{"model": "encoder-decoder audio transcriber", "dataset": "short read English sentences (LibriTTS-R)", "train_examples": 26041, "noise_aug": 0.01, "time_shift_ms": 50, "input": "waveform_16khz", "tokenizer": "char", "vocab_size": 32, "encoder_arch": "convnext", "encoder_norm": "rmsnorm", "encoder_activation": "gelu", "encoder_mlp_ratio": 4, "encoder_inner_norm": true, "encoder_moe": "top_k", "encoder_num_experts": 16, "encoder_moe_every": 2, "encoder_expert_mlp_ratio": 1, "encoder_experts_per_token": 2, "encoder_shared_expert": false, "encoder_wave_strides": [5, 2, 2, 2, 2, 2], "encoder_subsampling": 4, "encoder_layers": 12, "encoder_width": 128, "encoder_kernel_size": 3, "fusion": "cross_attention", "decoder_width": 384, "decoder_layers": 6, "decoder_norm": "layernorm", "decoder_norm_position": "pre", "decoder_activation": "quick_gelu", "decoder_mlp_ratio": 3, "decoder_head_dim": 64, "decoder_fused_qkv": false, "decoder_bias": "none", "decoder_qk_norm": false, "decoder_parallel_block": false, "decoder_inner_norm": false, "decoder_positions": "learned", "decoder_cross_attention_every": 1, "decoder_tie_embeddings": true, "residual_init": "none", "optimizer": "soap", "beta2": 0.99, "lr": 0.0014, "beta1": 0.95, "shampoo_beta": 0.99, "eps": 1e-08, "precondition_frequency": 20, "max_precond_dim": 1024, "one_sided": true, "adamw_lr_other_params": 0.0012, "grad_clip": 1.0, "ema_decay": 0.999, "steps": 4200, "batch_size": 64, "epochs": 10.3, "lr_schedule": "linear", "final_lr_fraction": 0, "warmup_steps": 80, "weight_decay": 0.2, "adamw_weight_decay_other_params": 0.01}
Rows from block 3 of the audio encoder of a small encoder-decoder audio transcriber, named by matrix and row number. Rows with one number within an expert belong to one neuron, the router's apart. Each number is 500 + 50 x the weight over its row's rms, rounded and kept within 0 to 999. All counts start at 0. Numbers have three digits each.
Before each expert's rows are labels from the 100 clips, of 14976, where the router gives the expert most weight on average: "responds to" is what is common among them. Only what is clearly more common there than usual is listed. The data: short read English sentences (LibriTTS-R). In brackets: how many of the 100.
# router: router (encoder.blocks.3.mlp.router.weight, 16x128, trained with AdamW), inputs 0-127
# up: expert up (encoder.blocks.3.mlp.up, 16x128x128), inputs 0-127
# down: expert down (encoder.blocks.3.mlp.down, 16x128x128, transposed), outputs 0-127

# expert 7
responds to: the word "the" (54); the word "and" (27)
router.7:440455454548445572524496534529571471460476438543550507504572555442434467539436518486591423546534475556553470545526485438465571608564447438582486531396587495512534514466578496528525487553512448583535525520578485566559470486575536510480463490548580602571514467520564505438490494565494515480509489520415511454461457435526544466393534500531485418472600422587446458451459460481475573537483
up.3:452513517467517634540489561499485514565485554457524485402464490531518560603476436530448503508501433410486457588479528544501435466494548461450497618447507528481494480555472541534536567532496458545577572490532535449416568493402482475544580564527451448445515546509510445538498463454541523467453407478487442547569529567554459542534612462444534460408371544458544446538470468515508506523592
down.3:489558542489515435462448577379482552395514505536509409556537489525574473404497544522517455493497521427438454481574459466527535442529551523496505503597446580512545364449470457446443499573431452567495571523546436510420520503549528519493493479483504503543487538516508491577492426485440523398528398519562511539505570473469518568448471626608568528530508469520472457469523537513579475481432
up.4:418466479552468576467479434521534554556511509449467555506517511529541423533503578543561484491536554546455519614487544567545524615464459509461546587566534582443547441504506409514533433524487506517491415514588435554514530508503494522479468578428493532505527466487439558582580511508454529526543451453505575441548500401419543580360525499448490523482569482479511517376527457530490556421538
down.4:487418441516468577512473548474441416489479561466441524470527461493477414487529593473600476532441508529472562541533452557502499505445455543456517464493484486518494474497596481509427499473523502548526412578448437416438512583456480527502575513542514478450513525452463441536475497577548530613412450575562546436441579532513582451481344519485472497498450600548417516534591556496559492533537
up.5:376565433428563524482490521537575501419497452489492550491520510563524615495463446579428510477448464505446568488448551543520353617393440490586506454436468489565519477450477547515496480445480475585495455447456477487495511525508539455545431540567398521399462572442468535520379448472495491449485498548484532483519507461520481463521530468415544488487451498539534480448426553520473507586471
down.5:462433592502500511504608470500510520471519529567536569470539490429447510457520478475556439472566451463538360615486505526452558493655481531519569538491537468487509439486461436614557471532522559473546546580528474488469559518459410475550432515546526552503546490439465443461557446479561486465566520527614462496466546423517512468480399549463583580496496542499478485409534444528538483454491
up.6:377480556567471506494585528620504425510465507511492428477474494479461422446496544505498493500553502516608509487516520410459557501406492456500426548527412490482504518602424502543470467522452564542550480524510562503552496551526481454464579462516423584508550441527489515517519517529438515427411515535508519438502496435639450450446468399558497569471528610521453459445574417495545563463511
down.6:477500451529580602507429574423443492481482403504488534516512473513497417510490524593504554453529512436529495481496484460547481555481496585538446525526632548517493567408444528511501445428558476479499594450482516575531544564537412549534468447550541525506436598474532463449448449605527507479395465591542511578527549532470514506467482468471515543440510420398485450571522499441461524607529
up.7:528592463454379462471429486572596519545561511442456421577518547399490427433461526570593513500443437529434495554501510523501584496586515484529496572530456521473475547516427548486511456460546458419497487479511471433587449466475470510543471506409522516488424508495577405385536549493436419469430463545500460524406472500440398425512549542434461514503558540537482528507484477553527486503491
down.7:601556480433468419438471495517521449450544472436498554499471585537451427519516543521552497491474567517477489426516537549439475533365566530557458475549550556547562578486511483490484493464499534469569443524391498518486474576451539566500453501458485535584454450475486497395432460556531494628500500364529546509447426446462508481469497488467483574447504472416504482425407557565534421497458
up.8:412542546479495532526486492507444420494448487465445518453470441451468541525596441483437473435406495497442492465495477561648499432536586627425500511540482464500556459533488402592440542457506489464596536468470512486527517446499474534544469489513433427405508559586422426533550495512528536515498464457547505490572514598569438489532410426511558458561473508501499491486554577488498414483564
down.8:443521530514470386517505493470520503430482493639576496567498469433540550522541504500532572615500484569468470486431549543453482469537488386412514427493535438547525513545465493495477585522414524465533433554559557407525382520420440496488517521522397549539488460482570542446550560516472532559524459551567564462536488527452502480438492513509575383580490509554434511461496575521497462452529
up.9:574518545486475560572484608474466449445551532468498480434525475517504549447474585480468502513540456517497458504425468547530446494489503450518545474449438509574411537463611381307533550463545543523461451527488536587441382459514516509475444506504501534538418432491575574518479473511422556521448492488528513497422514553566612474499470430519494487478477482491517485541513545492488482355496
down.9:550552483471611505461513540484504599490475528557484583498450502504448425610462466600460494565518506595546511577450508433461535526561537536451498478442452436471509449522493479511487577498468353568529519419580497527526488398524490525501528508504528405461537454505428463516479449541479487543460558566437489487479480542500502464521575444540486536540441568465579576454414396386486485538432
up.10:471528461498501461560547488468553497525496550475561514572450438510576465447606472602490510430489475451520414544501577482505425454492447597524448521499452500415419476532428561522440442560493592432519482432542446453488625447512513514559481464559477508515536493491472475535384492522460432553513520535486441454474535469494437449484460478358513541493543573508474617514497429484543502370488
down.10:527519471485433534554599479526529525473519550519518569563656476538443506424477471521539483523522531577545562558499492482566588575473551449490482498542533518524548541576505407505508564526553449473521502578450606469492487586575438497509453528479486558524487424534490554576588490472521449476576482412465521474463448611559548458528501513475459532579448460518410528534435495522627466455578
up.11:568497535510593438545515495523520595547466426565496493514471497666438534581458468469419469464425482483465449597510449462542559518442511477531521606456547495480493561507560471502455485517490394463487484514576513458481491473541572556587449453500476472498440521526474521533442492453528472493482500524459373554525541526482441385473535566515406487369516518560479571465491515434555522470588
down.11:464470617588562587482571587578527419515498603391522505490434597572485478520448539455484417485485513500508439524471495487533559487540539539474564537476481442462379445529529511497560511493473514403454466533531471490466569530583514481542538500509470501543456460491569455527476419478553514590585512534478492486493482475556537543534436584595522526486470492555560464361456553593538480470477
up.12:497578521476495428479489427486537524410526563506407525432490552541485442570512541409500500511508491532453528526530510457521489467529485514489487532489426615498549359524416419494460487571500421478414472521365525546542483456476451481514592495471503504591474601514490447455494496528439419542483386550513533494479610535518495556426445459402493456480461518450530515595568414516535525476490
down.12:581413485467508492504496581488424472485449530561552513456556439565527503437453471455435590544503476586518597514549478490600481548440397522497512510460495521441545487505498453497585444556432519590559576500553474587472527582586509374520513430499528433516491451445480492503487463461562439542369492446525580397498543574533461484479506557545533465466499409507571532520545480513467518507457
up.13:535455444506538464598508479489549549442541455445523518597541521421515448461478474514597488526428462511457417385487508456604462534565505525520467457429509436464427536643417555487524540440457473400516571557490525482558511431535465489509451444515557483541506457391521484444444558498505428498499595481532472464435503499497533421481515537489546513533613550512467467506531542457497565576399
down.13:549524445495491543546508575533522533420557488476461510602558581482489421504443550511481561488520595473584529478498421470470531569448619541546437522472550519523552536443475489409515460439565519513496498513419499479455555613486466531471511570435434427538573412500470493544387585539506389571466531456475536590513515421460495463488460564483524458530515432452522410508456512468486522589473

# expert 14
responds to: voice: male (81); the word "the" (65); the word "to" (34); the word "of" (33)
router.14:434485429549468519490513526489563458582602541566531456566560473539480502606530465490508449455510549557507413499492555558527427544467503571428508465453533453482488465454557541487511476467524440512480480484434411575529457417398552467470478460466472620413461406409567496508516479490450455516406485497500569623567589531442384524520544583529482490483545485561536521496436522486514491482451
up.3:553509503581516491577531521524511364434458459477514518576496476453500430499561559499515409554475539471529507472561471584486545527433558550453482487536602487501471453430472495477538428479527544530456483491382527504609451486555611540449446543462536465517446430501510526559530500400478470626466602485566518443480562502454575546483467603512508543475507452475477521509452568560612479556507
down.3:467463637429567421493488535569587462488611595527485499581458468510499480460539464465446525546590476488511533583502543488560522547479461564393527452483584531462490425481580446470484509569461423513566466460501466502522496395422413446501592474593469479473445487544440411537479523502502522441526495554554490484446532531489446486510517536510547523519436467620497474494414488451573464548545
up.4:507566477535438444452500418374429491452525460554541538503470505442441526520534576478519456603454512520552517465522563470509566542547487502361441463451510482561537499555404491491542490464452516453434439470511463509486463612521534534517474554549457486591544543544447468504439612559493541521456449485462550528525587489388556525475459563436583520407513450535463503513403457457429473440500
down.4:450486601446543506476518525518526469528465583630451499556457470420516506504477496522449500539595546466478518410516526472595507452415465493392518486452506447513586446467541500506469455553430410464544453505524478539560495355454520618414479485572428503522568513461524532468478542535446473429538530524533477507462456606608534508560451483530540537458505434557513564501429459543550442533478
up.5:468411474563487401443598464478464516542538528521497459395554456413533499522530520508405498484489471481464547440455594579563495503460520523532454494516471478608520527511518543487498522592551542564527547488502483541532484518364468570471536519583491546403543506509568469642497450493425480497522462457539542516591507527547410576554530615531472412478447451528594485471474512508514482480558
down.5:578567446536571556477513506501417499497500501491471522592616543469405544530505429547450424432517635491527443598505535489503416520465448455527458505504471513468419491470493512454476598426602555512488524438472475591567647512531527512572414538554498492512566493516539538452520444430501481530517412506554456489538476493491394497529445430463392537543524451448486474468499521499485503516456
up.6:443479503508438504422462526484465591458545476462521479535502519518483443537451436435512483473515536577517473610491420470543548504534463418430464629457510453526559507576556496556389422511497417498466478508578473477437485482541558359583508426467477499491527457424546480444516587608529509440595532552504429467507520555496501498418492445563537520433578478489582427486546489451497451486502
down.6:446393451487564569512578501474442398579452525535567447424465464468563515527454580514504556521513613397498455510492515579499505432531522544430562485476429466542528513483471511450477488540586489499500586521526487555409522472493558555484448499518503513576470395518444537426414569505523529491467487506486566563511551518489558454513516415517581451509433535615447461557482574585489485473411
up.7:516521438519441469525520637539561532420540443522543470471483460556420474531481514501503496501538377475508431451412501488521525502538502402552475416616534524447430522476529486530533518477511549574538451484526526518569521611539465466528496594474576535548536532540502458566444486469636568449502540516517553441537530532582514566480506426559573531593457474429581476593496517479443465507454
down.7:495495553523545539477416459618491497424475453422430435430437450528547480468463541520440471543515515463527463422468516473623513524437533505515474514458396535498501573531486494520468413595448451565522559446506567511527547511478435509420493580399482560512572606467525472543575462496478555538462555515492593479490507494426553410564447474487578575631430574490488502500479499498482480476526
up.8:486565440430526538544563550571546490462458496532539517467513545451447557585371459513509484483458423435618406477547492485474472473443591497541499453528467483419389581571512433442500574450464451563529509537516539435496495511544446517540391437522505484509495500515515531468394480495585524582396481558494523552552547538569468521432433483516547484493531493553418505459452453462428454570495
down.8:448411511482494477545494449489504514489417464371478404395541578553539515462528517451489516486496475514468461517534560487524510530482505529473445468494435514546497574525441449451428429586483517489559526500496519431515489515503505473571524560473457615554529649558580437522500429480436586552554557574574411451429536494592547456485431446525570548526489432530451531454473467563478427553488
up.9:479594483438513474565566490515526527402436468515478627523488537603503499515525536480514514485463500474490463557587455422519498489471519471495512520580356634528485453595483518535466550516505427482509471562487513418585575451584482435494501444494456492539566552487508480444458471500419549509612566556523515533405533520516461460475512441429458478491554498520466529522492395572620491510453
down.9:504492491410498460447528432436429434401543546520486583413593493555548444512432575480622429512449486511540591587578444566425556505563467488446514496554545540440542471571505597534500486502453545573453560505546478525488495505461502562470482454543523516446565468510459542504488503492477502467497546467520528466602413457489491489443460466401443624522587549526470558463510492519445453553554
up.10:538394484373423522375561468509526509583469511454548516546556438466468435475417563545603543492359465626495482432510489447480523437421527487486539444485477469514448490515555562482612525445475476398555473514532540430517519494478465489470496546460466476555533499498521447567415482483470620539469536452501554500528430495501584548487482510462551482493546478471500513511441471563502599488515
down.10:548439414520518524445450458452485463553483443541494478474456495582552538438362551419460543509445476558518541525412454498520465592581485458502440534510477510507505418464508548452448521612522510428491507390432461516529509445393490464455489443511452502510481652419461440500541487497523552553571468457408511462573510577496468472485497462520548529423500419479507458424425562471488515566489
up.11:494511508480477524418565438473477514483417458451532507526487473508522486447607613519421544625530454559484521467516528443557559568480403532406551504605540532473536483543441468618517461535556475469488593544443484464489554405549573495429493469543424605519569454441487468487522520450499547510555584493490539537442583500451469533485392420503465510457520556496556485502548565498497519568494
down.11:523519569452458494474468518430579405479556520553472493533480432482507519514517447464401494635516510463491460465581449528544552520440542394464519467429582459528523426510489505462505532481546411480559441531501481413460494471409460483540596450576420528520478399545473457517495511469488579517529470521427459581510537521519429444479469509513525461529591538494445578424505533538620462520623
up.12:415501529621457457492520541560508476541528480471501452440454394435508512427506488509470446506549442447424532489472495524498466456524452549565426601544384467531513611449627561509514437488569573503540565434464511570428518495512440494426593477529521481501522443495488496507612454547460493438420430414516461498504501447542414489574555514552550448450495481491593449493462503501484453542467
down.12:573565383416575590485418603548490549437580537415511495533472507485519516473490486537537460467455552487563491489477580532484416485475453422590541588504567521503465504548511463510554504402523505576497590537451475556522544515562478453463573557564568560436524532577593508449558499505511522460504461581511557503481518483574455519488530497547496446451520444447560559463566419490534606471544
up.13:462519467551496542485392439487595393589491546530543503530381423493457553440518484503426608463641453493494530469531446515525422481522540537543488489464500505515499492531547479456551487525525393509528518593531468550389562530502542514460647434504529441595557487477516492518538504499463477494499467450511498458408467493514603522518525574496477416492545532493542482514600506413560495546481
down.13:509556451447580474492556519520527494469523609541489460547528554532526458443525458490493470537543587538504521548580489562564430481474431525526445543469527538476407469547493559453564519517536531512550446565424535596479520538549481484511503507510544570583472488444510427461560457556539449495439448567559486602429556540491500638462490523578456517418460453455545618459483459353514449535456

# expert 1
responds to: the word "i" (41)
router.1:459432598480479421487427518533462505484513486485523576590479555563439502498423483478535558417433451488487447539559442465440579574454602408479495535468559485434449522563456471537398587510495591485545419491586447405452481494516499510473488497404507485561470441511445479427438522436514519471492519568526432594498469499558456457455526522510464455436539565589514478514466485568440539440566
up.8:407505383468564536591494499483494422449430454579542536532514517586553493487493489544469596448494504550481441478510516511482505502467456546550492549459497537491455457511502514462430469550403557556482445411421573506509522509503507432428547463512396575440513427504420515610471486427471536560499564500528511520489560364561457487508471452453374555547490517502469487537436495497569559434418
down.8:543509479519627459553508435479515549474472550544550546498500480512412484436439464496496512406476514482504523427535584460486421530482512527531458520404540449491375564452579529545415490486422497501456476510495546485493510498556479511492482501545568533481467501565467451603472417465479421455467601454459469562567424522633501537554527561523582398459429469457458598423519506532434482474450
up.9:476471400479559490392570484526593542545552412496454515522518534466527474448516530523394547564615455436467445534492485466454500577448406525522456541547528520509505592446503526625533475522503475540482506555467429478430536391509558533509514538544494537483546489479610561466490452461472508484531500551485392540470453431464479385546548467416488506554494411511469532508445520531504531626509
down.9:504491501475507446476441566471407461552546393517464554497482563514524532527478447393449537455499505583568439514428513548553466536558474450474495564512464362499508508470473462459492560525477560448560484432509587410484530583387485525532529431547487531454503502432596485542481599552394511501466538527449455473495488478580424394585499518511424580492491485511499449550538413487529577516484
up.10:567476497529460482474465469574622409462489487504455469440518524442443540507497520442524511583527399540566531451541466528504464455525564568476531423552412457516429582519501435478539484495585542530490463500523564574489499490576479552456539490498510577561529510549456506465507492454427630457511547520555501516463494455623581540452423469520425457484481476496521450580578563449545575489636
down.10:514454501422549559445491470484479382590525565590578469468464549504466501545462499495521619473523492416462562559569515431556518491416470547505529610500522550404430601461568467438596512538512597516538413547510517523409539458442516484476468435514507513521501474505504568461610451531417492488540417523441503453546530486517547571423484522551455473535504488534490521450455567474551528535434
up.11:513463539592608462559537541529418501466493527539488503593543566521445390625600502547550471506427573470484499542476458430515503535488553475515406444530440459434475450562424388384548518451617483455466399455480574541507556514522487537479473562458519448529544490433453484498531526543508467586502512531538451486447480452501502478546555601463470581526448507543503518545438516507501496490448
down.11:548479585563480416510537522513379442452461584503517591532443498605535455459443510478418401657596465521462537544527645619406510545474542484475514438460484496532516523477509473554565450506499505528501457481528470538479494522428495432530571543454525499503503540552490505522584448497557449549459427557495515570463494510458434458539490465445423472556452484523447525529571513485489552488448
up.12:463621561499526483435472493477359456490420476443508400444526508504439423498494484481448476475411573470513475480529449433491645624454510462505497548412521488550437491557487550478433583520502537414476497553414495552460427486436459508500463576457493492572475487487389494482520442479432463537505488475557510495467502539518438465388424489539443499419487529538502502557508455534564541452463
down.12:567471415468467488619449482490395460495545566444481598535503420518501458456471494463504510532409479543417528549497538500426476544485428507547513458415551514502483504426543509485466420469478496504393565497581474536420558620457458463491549478439501510447482481536563501555450489461575435449516492476461588602472496444415488432519515510501500399453466489465438550569542574553467440527585
up.13:523471622490476362494504449509414443439446496466489577476574482572456406493445573468565544530465487439537576437556486496536570542418558498521502502553484576467467551575466469559506515447412624499501512493501513512483486448584493550448544491453514451628529498524467496444460519441434532484494603457557509520499531459554450464508462541436527431412511537487491443498598547541516490470584
down.13:512493462449489464523459508504545442508582564590526555562387508466464449464514431529463504543492512480423514510465568486424494558471482395520477528487576391510490556496519609542512439467511490524483440501552565484422577551436517459427546500484547500448615448552559480527552422496519517436485462524524507610462512459567517403542458583565456432521445398530493499547571590579486529544527
up.14:491516564527485537504578412467509479503439558478568471455389552479390538474512513409514553502452478563575469423488481484499546519507531548537464477402507456488488498518437484646554568501556514548530565429552483550570472523519432605492456552576474456467459453584507529428474452538467561570453417527603472447456520569478516459504567527560563516409423523504416530514553483510513541456542
down.14:448530531430424508548452552568511406529510479544523481488518500463516557452475495529463446534681488547512560548438499460477497449468479589493564570516449440454542476483565404504598504520536537447503477494562434489537528615379542469449528501565482435509566564432554487485496480435472531557438448501447524515451629513567530570419550485576524504491452488549480444467480505420519506469435
up.15:462487557523545494486488496515472407530376491506463508521531455483619483536503560543440559478501525443503491556449487442500456502461509557549536514483521534536539460519554509523474656509469439449488519570470420568456427452406437507505519438513506465512434499486542607484483510455471392505642592411483554512542593441431514501487498505447407445489535584626466489470527497523475445463469
down.15:542543482565494550551428478503542447485526495526502463556460472516512498487458434456530455535503537499461439563465547536529348426456564536563447576480495368513505451488590569531451490461482468536397544566465501427448522521516498419566501490519474533589520492541531521513463533463450527458515579427511561544482500412474460514642572549409576541406424536513465439494534544567442469439519
up.16:459571510436400571532472546528503509533559500485514548469484535543473597499478359489501504434508451549441468398477482379526538466382525516512546452391469460491538413542505499493485532493529604456490522487467555443493505430489487367532505547520462418453427476537473460437465469508454512497478468564546477536464430606510441422486443467558548413543429501415512481563481526541489467438517
down.16:571565420505530531552490506536490439519536452539504564475501492460518410480476489547499516566477462458543532416562481480460525391576472526427614527474593498538511467622487425537408421551485533517489489564517531515423567468527423552465467497554571448506487390560516553523500516480561458441522540524487550591544593542543567484460473606578513460539494491532528568403509517563505426514567
up.17:507551619466525482468453557490490528454539497531425501513552423518545520522543380449501512459526455580560561562383467539497498480473528463532497571385492504550424437553609484424592526455523527511422422558500605487482495494469484530503544517526556466501517507507523419578481536569517504482444385505570548485574465588584462436562549430564598484514493523485471510534546467522569497484531
down.17:533490525467526495568429550564452444500504536495458524577514491570421478531584475468479479531489340499533561471492491440405544532501493530457492572432468552529476524556423441572462457542468601444464445421480530481442436433460458560412498494564523490523434462547455524500468534465497449485608526483463530530603517517569587506455553606513439451473583584500439543438492478526468411536531
up.18:545484518421467559496520421470481605458557534509475526554491570493627511595534504550403519451468544582465479548569474464475488400454432532569508433470425520434541495536468494516567517498513500454517438571517496389517482544465562468438485599496442522448530606488569454563523473532505550463523501466529440502500447577500430419522540544484519508588406510530534631549535561464521497552538
down.18:426561540558470475570521579494411472550492492397527561463460449439507529510515408621548478419554576521504485577494515434545542514494580500409406398571520499492505458471508573504506478546498439551488482523496401522451460507445543550561489455528466486514427566480460557409502574494546514506514413515504441532506634475513484573522475412606523560490454528483512444500526511553529539506415

# expert 2
responds to: voice: female (90)
router.2:518417619475438557469418492535453573500478481489450481439539494445443469559479514558572481457438514443526517457452466561469515479438580440551459462486567452488453439497497409418591585536551449554515515569565562592476502572464427461514487509488576529493459521495463547450512435561478461535536422433568540435519506536580579559489527523418486496543417583545481467605520463464430537479470
up.8:524411545571506547550508644498466633428496418491486536530489513508460431505468491488510576519583495579492602570479459539498503559522425493511428543481554456521480553422486495478488532569502556514449471471520414531521496523527483526555584582447535576454488506494483484572511520534503579419587571515455556396477453475486565458557441451541453455553425484502558465510547493459420470614460
down.8:500458482492483526459545435555466502483447513549436621417513573485566555574486417487519540491457526447436540448540490446457548621503511484601567605462453464511489486470469424550390564473524525490517397423517571509546420598457440546488498450464499527492523524564509488408442484506486455528516501465527401565467499528556507427487540493373449445543497432510527561542487451532537574544505
up.9:491516475496501481449464500572562455486441467458473544483554537462417474478525413490566508536460442504467456477516487472524503532519544529565487622516528496567452500519603456510477533538535474579359486577497572596494468473501473492533560464560491416578510353487444560471446462474452516520497523476444472624502521456502487525498557479485452421381428439557480372549508495502462530387528
down.9:483537565579484577478496448536501523422505534472606455512461479532553595464510472516499503498432513561525453448400491571547452440493535539507430592490475375468534577371466555512509561499478524445541498587515473423562471561547490498532537600480522420460534549436614514514571489459448545492541604462556463386491529509483436474481476543458564490500375520532486508473518523482493502559538
up.10:501572518482480501400546428471432422420477503495571387504528424511464465488612568476462429483438574525488456474512561409517555466506508538519436566467505496527545457548477491494587497446422537400436486548466433500478515547458489544439481520449512498595509529479486418568563576518548438483414480469506517529628570472466400476450508525510523499462552526524587505505440490506398419504441
down.10:501523531485521349430448611520548465493436485478510381469477548442504553525488482509443549450488517448574409587517508507445505480381442478536504574500496481549475497521551592553480496525487535556428572428482584562581502437494456476461474463460488485516542495520478457522541516469476647484491533461525423552499450542489462557528453454514544536457546504488477399584484510513630568416486
up.11:480529534554505436502468532484528437415473540394529404528535536441526436544563493573557498478507576612550548494609428611495523532550518538509500455509518492497509483529462528547437511509489486571473512522429438590524498472520506585453566538441533459590512444425484449554520636492503460560608553481495645422495591502512595554459504528495522562464540558456524470529507494470479508507509
down.11:411490515537429541462548565522411461363484522518574597523420467459576526459415484444436482564509496462419472464525471443582439519475431611554511545503482474465604503413529438522543538444502563524444406461494521500499544545530532495522546457455533447518425464484508481441440554418449507519507517513442463498424494482588461409504513500483471367495582516464496429514573467460478490483529
up.12:475448472481554549514488497445489547494516568422481462440409498497553510460564504549418555510450588427491605499454469474464518386515498524510592488569490478571526436504528467423479482536482568521529439481588575541450456566421494397563489531484515462456466514496500451452536508500553471453462464526558452534553561527518498553574530468558522543648361527451495578544468475550435416545451
down.12:420474480569521482371555491368449465494562529503477486481537506432619402483459507475512466407494515455486597444531479400466523451554558373491532551586500519565535551427448462541497537459586546489582575547461550485531542527471497583493522444548567512570462551537465457477514503488486478555474516515505553490517436393469492510513592547513537530432490468489416518473447525437496458564462
up.13:576544480552490534362417468588496545550517485538569511575468477522515470542506530502590550457537496415541435526451568543487502504486525419534526627506560494433460475563427453487463504424470467520570481486511501505434541602570509557508485492437457403542547514540425468483507525523545444516499466534506415584566454583531497596456513517529567455466565589539546569512551458536429514474586
down.13:434448534545529516422606480491494510502464559521564575585569465481513471539459460404538434393472446452473583509480510481427586508538450620490535387450433465490567543400449490510486538544554513391550457574492501490444462496444494572528568425486566493547482513488540495438521555483450531494529552513504468431455525484476567472508526476439435457519544520509533443451487455491474567422634
up.14:423457463474513593508394469472515601523532443460377511516451518480508492513509468609420501504432525535480560528595487514419454560510493470466393472512567496497530360488443516544539470480588454493522497546458420539468450452405486532527477580512467585541463518514488445555444549566551478485524549462474497445423548527496535415467479437444482476486518595450516485516558465558437613526459
down.14:470439441485477581396556536562480415446536536475435566526561502391502475461441444470447518426480481411502501402618482483508561453475449447563526533467484547478513520430509538534511465502546472608457462498412564437505524461534515467543533617527564471508522488501490468460535605480511498532504580551498513499532525582555569496586543530438446469522489402424517568480636516486516470545483
up.15:499513411496435469503507521419589568496489463422480409480542559463536421424482507527472546501501547482505471486423619514450501543484470482529558476442542405509506493502521462498518528545484481588402503550467552588408488453580461455471541462579526544530469417542546606473494527493453527474472500509443440515450513406581537576561540469439450530552450485503456384526572462505360511444514
down.15:495541581575458540547555445555501413443590484495503604484483482479490540448573496364511513452474535475515437477546540441541569572438579444577426588409494430476568538464410463528509538522487543411435506533544544377526522566549469476530530519483432458471548516517513458422531466397463507461565565522501442445516484535504418448530508545500488506522462449578465554523555521502444433530518
up.16:549489522522490469470478567525497564429560455537520512510373427503539623527517460444552551490483476451549456593473522552509409435493547501539545523580462538467561520448504527419527479504480425481400497479498466476401496522484515584564504428533492505434556535501551520470460394598551422463497424531561450522542515560484514492557540455534481546513446521412453522529431416392570412553454
down.16:389493398479548407436517487542486575583564551512509400518463594526476456566403480511572444506535525492497600558468556515522485479520478424432574520546451603544460496556476481499521502583474457510494520481543601540550488485464525591462445518528571550476475561527486470446528546531568443488424515492508572457551456399541510567425554536525500522476481495470556567508385517428503558544456
up.17:409528537528515499559516509564649604468522470449426559520447442458480513423481519461573503450467467405578508520465434546518487500500376475558504468505548536404477488524411577578556445546596454456482499588529521484521525498517526531557501425540497581416524504407482373538465500573530424499573472524543506471466547510430512535562468464482518464510464523483487562575518553566514445489503
down.17:469485430498485533440568503479465513550516508467518561555472479455562451428413464398533524489488481503508537513590478513452674482468462422597527590484473568478427538438568499638466435528558551472480475500505500449417443520533606450410477567534468475456495553502518477479574499501483543417528459542441449478536520512446574505492485591476559527553428500494457446405498441474496524493426
up.18:424571482426469486572497529537524539457475476516563498469441515569547557456435376484530578456515471509495536560525505513592457477568469488538597603506514475425515494544457559531424488548500557492437536470531516469446548511460475426672481479554524491434487518466468463410469447491571438548466512525522449592438489573538465451436431427478566534459529562515520578469510487509518409420437
down.18:405508381419513502494419489431520551552525513461505507533543548581547408502402444482481445533516481501611541470532462509480614509529507489584493477541456544469488493458440461572562500477439468498542521492483437518559536481432600558422517551615557517476481605544501470492514554413519444470488461485473432461550486490503581626450553589479547477519508507468499540459400483403488539498522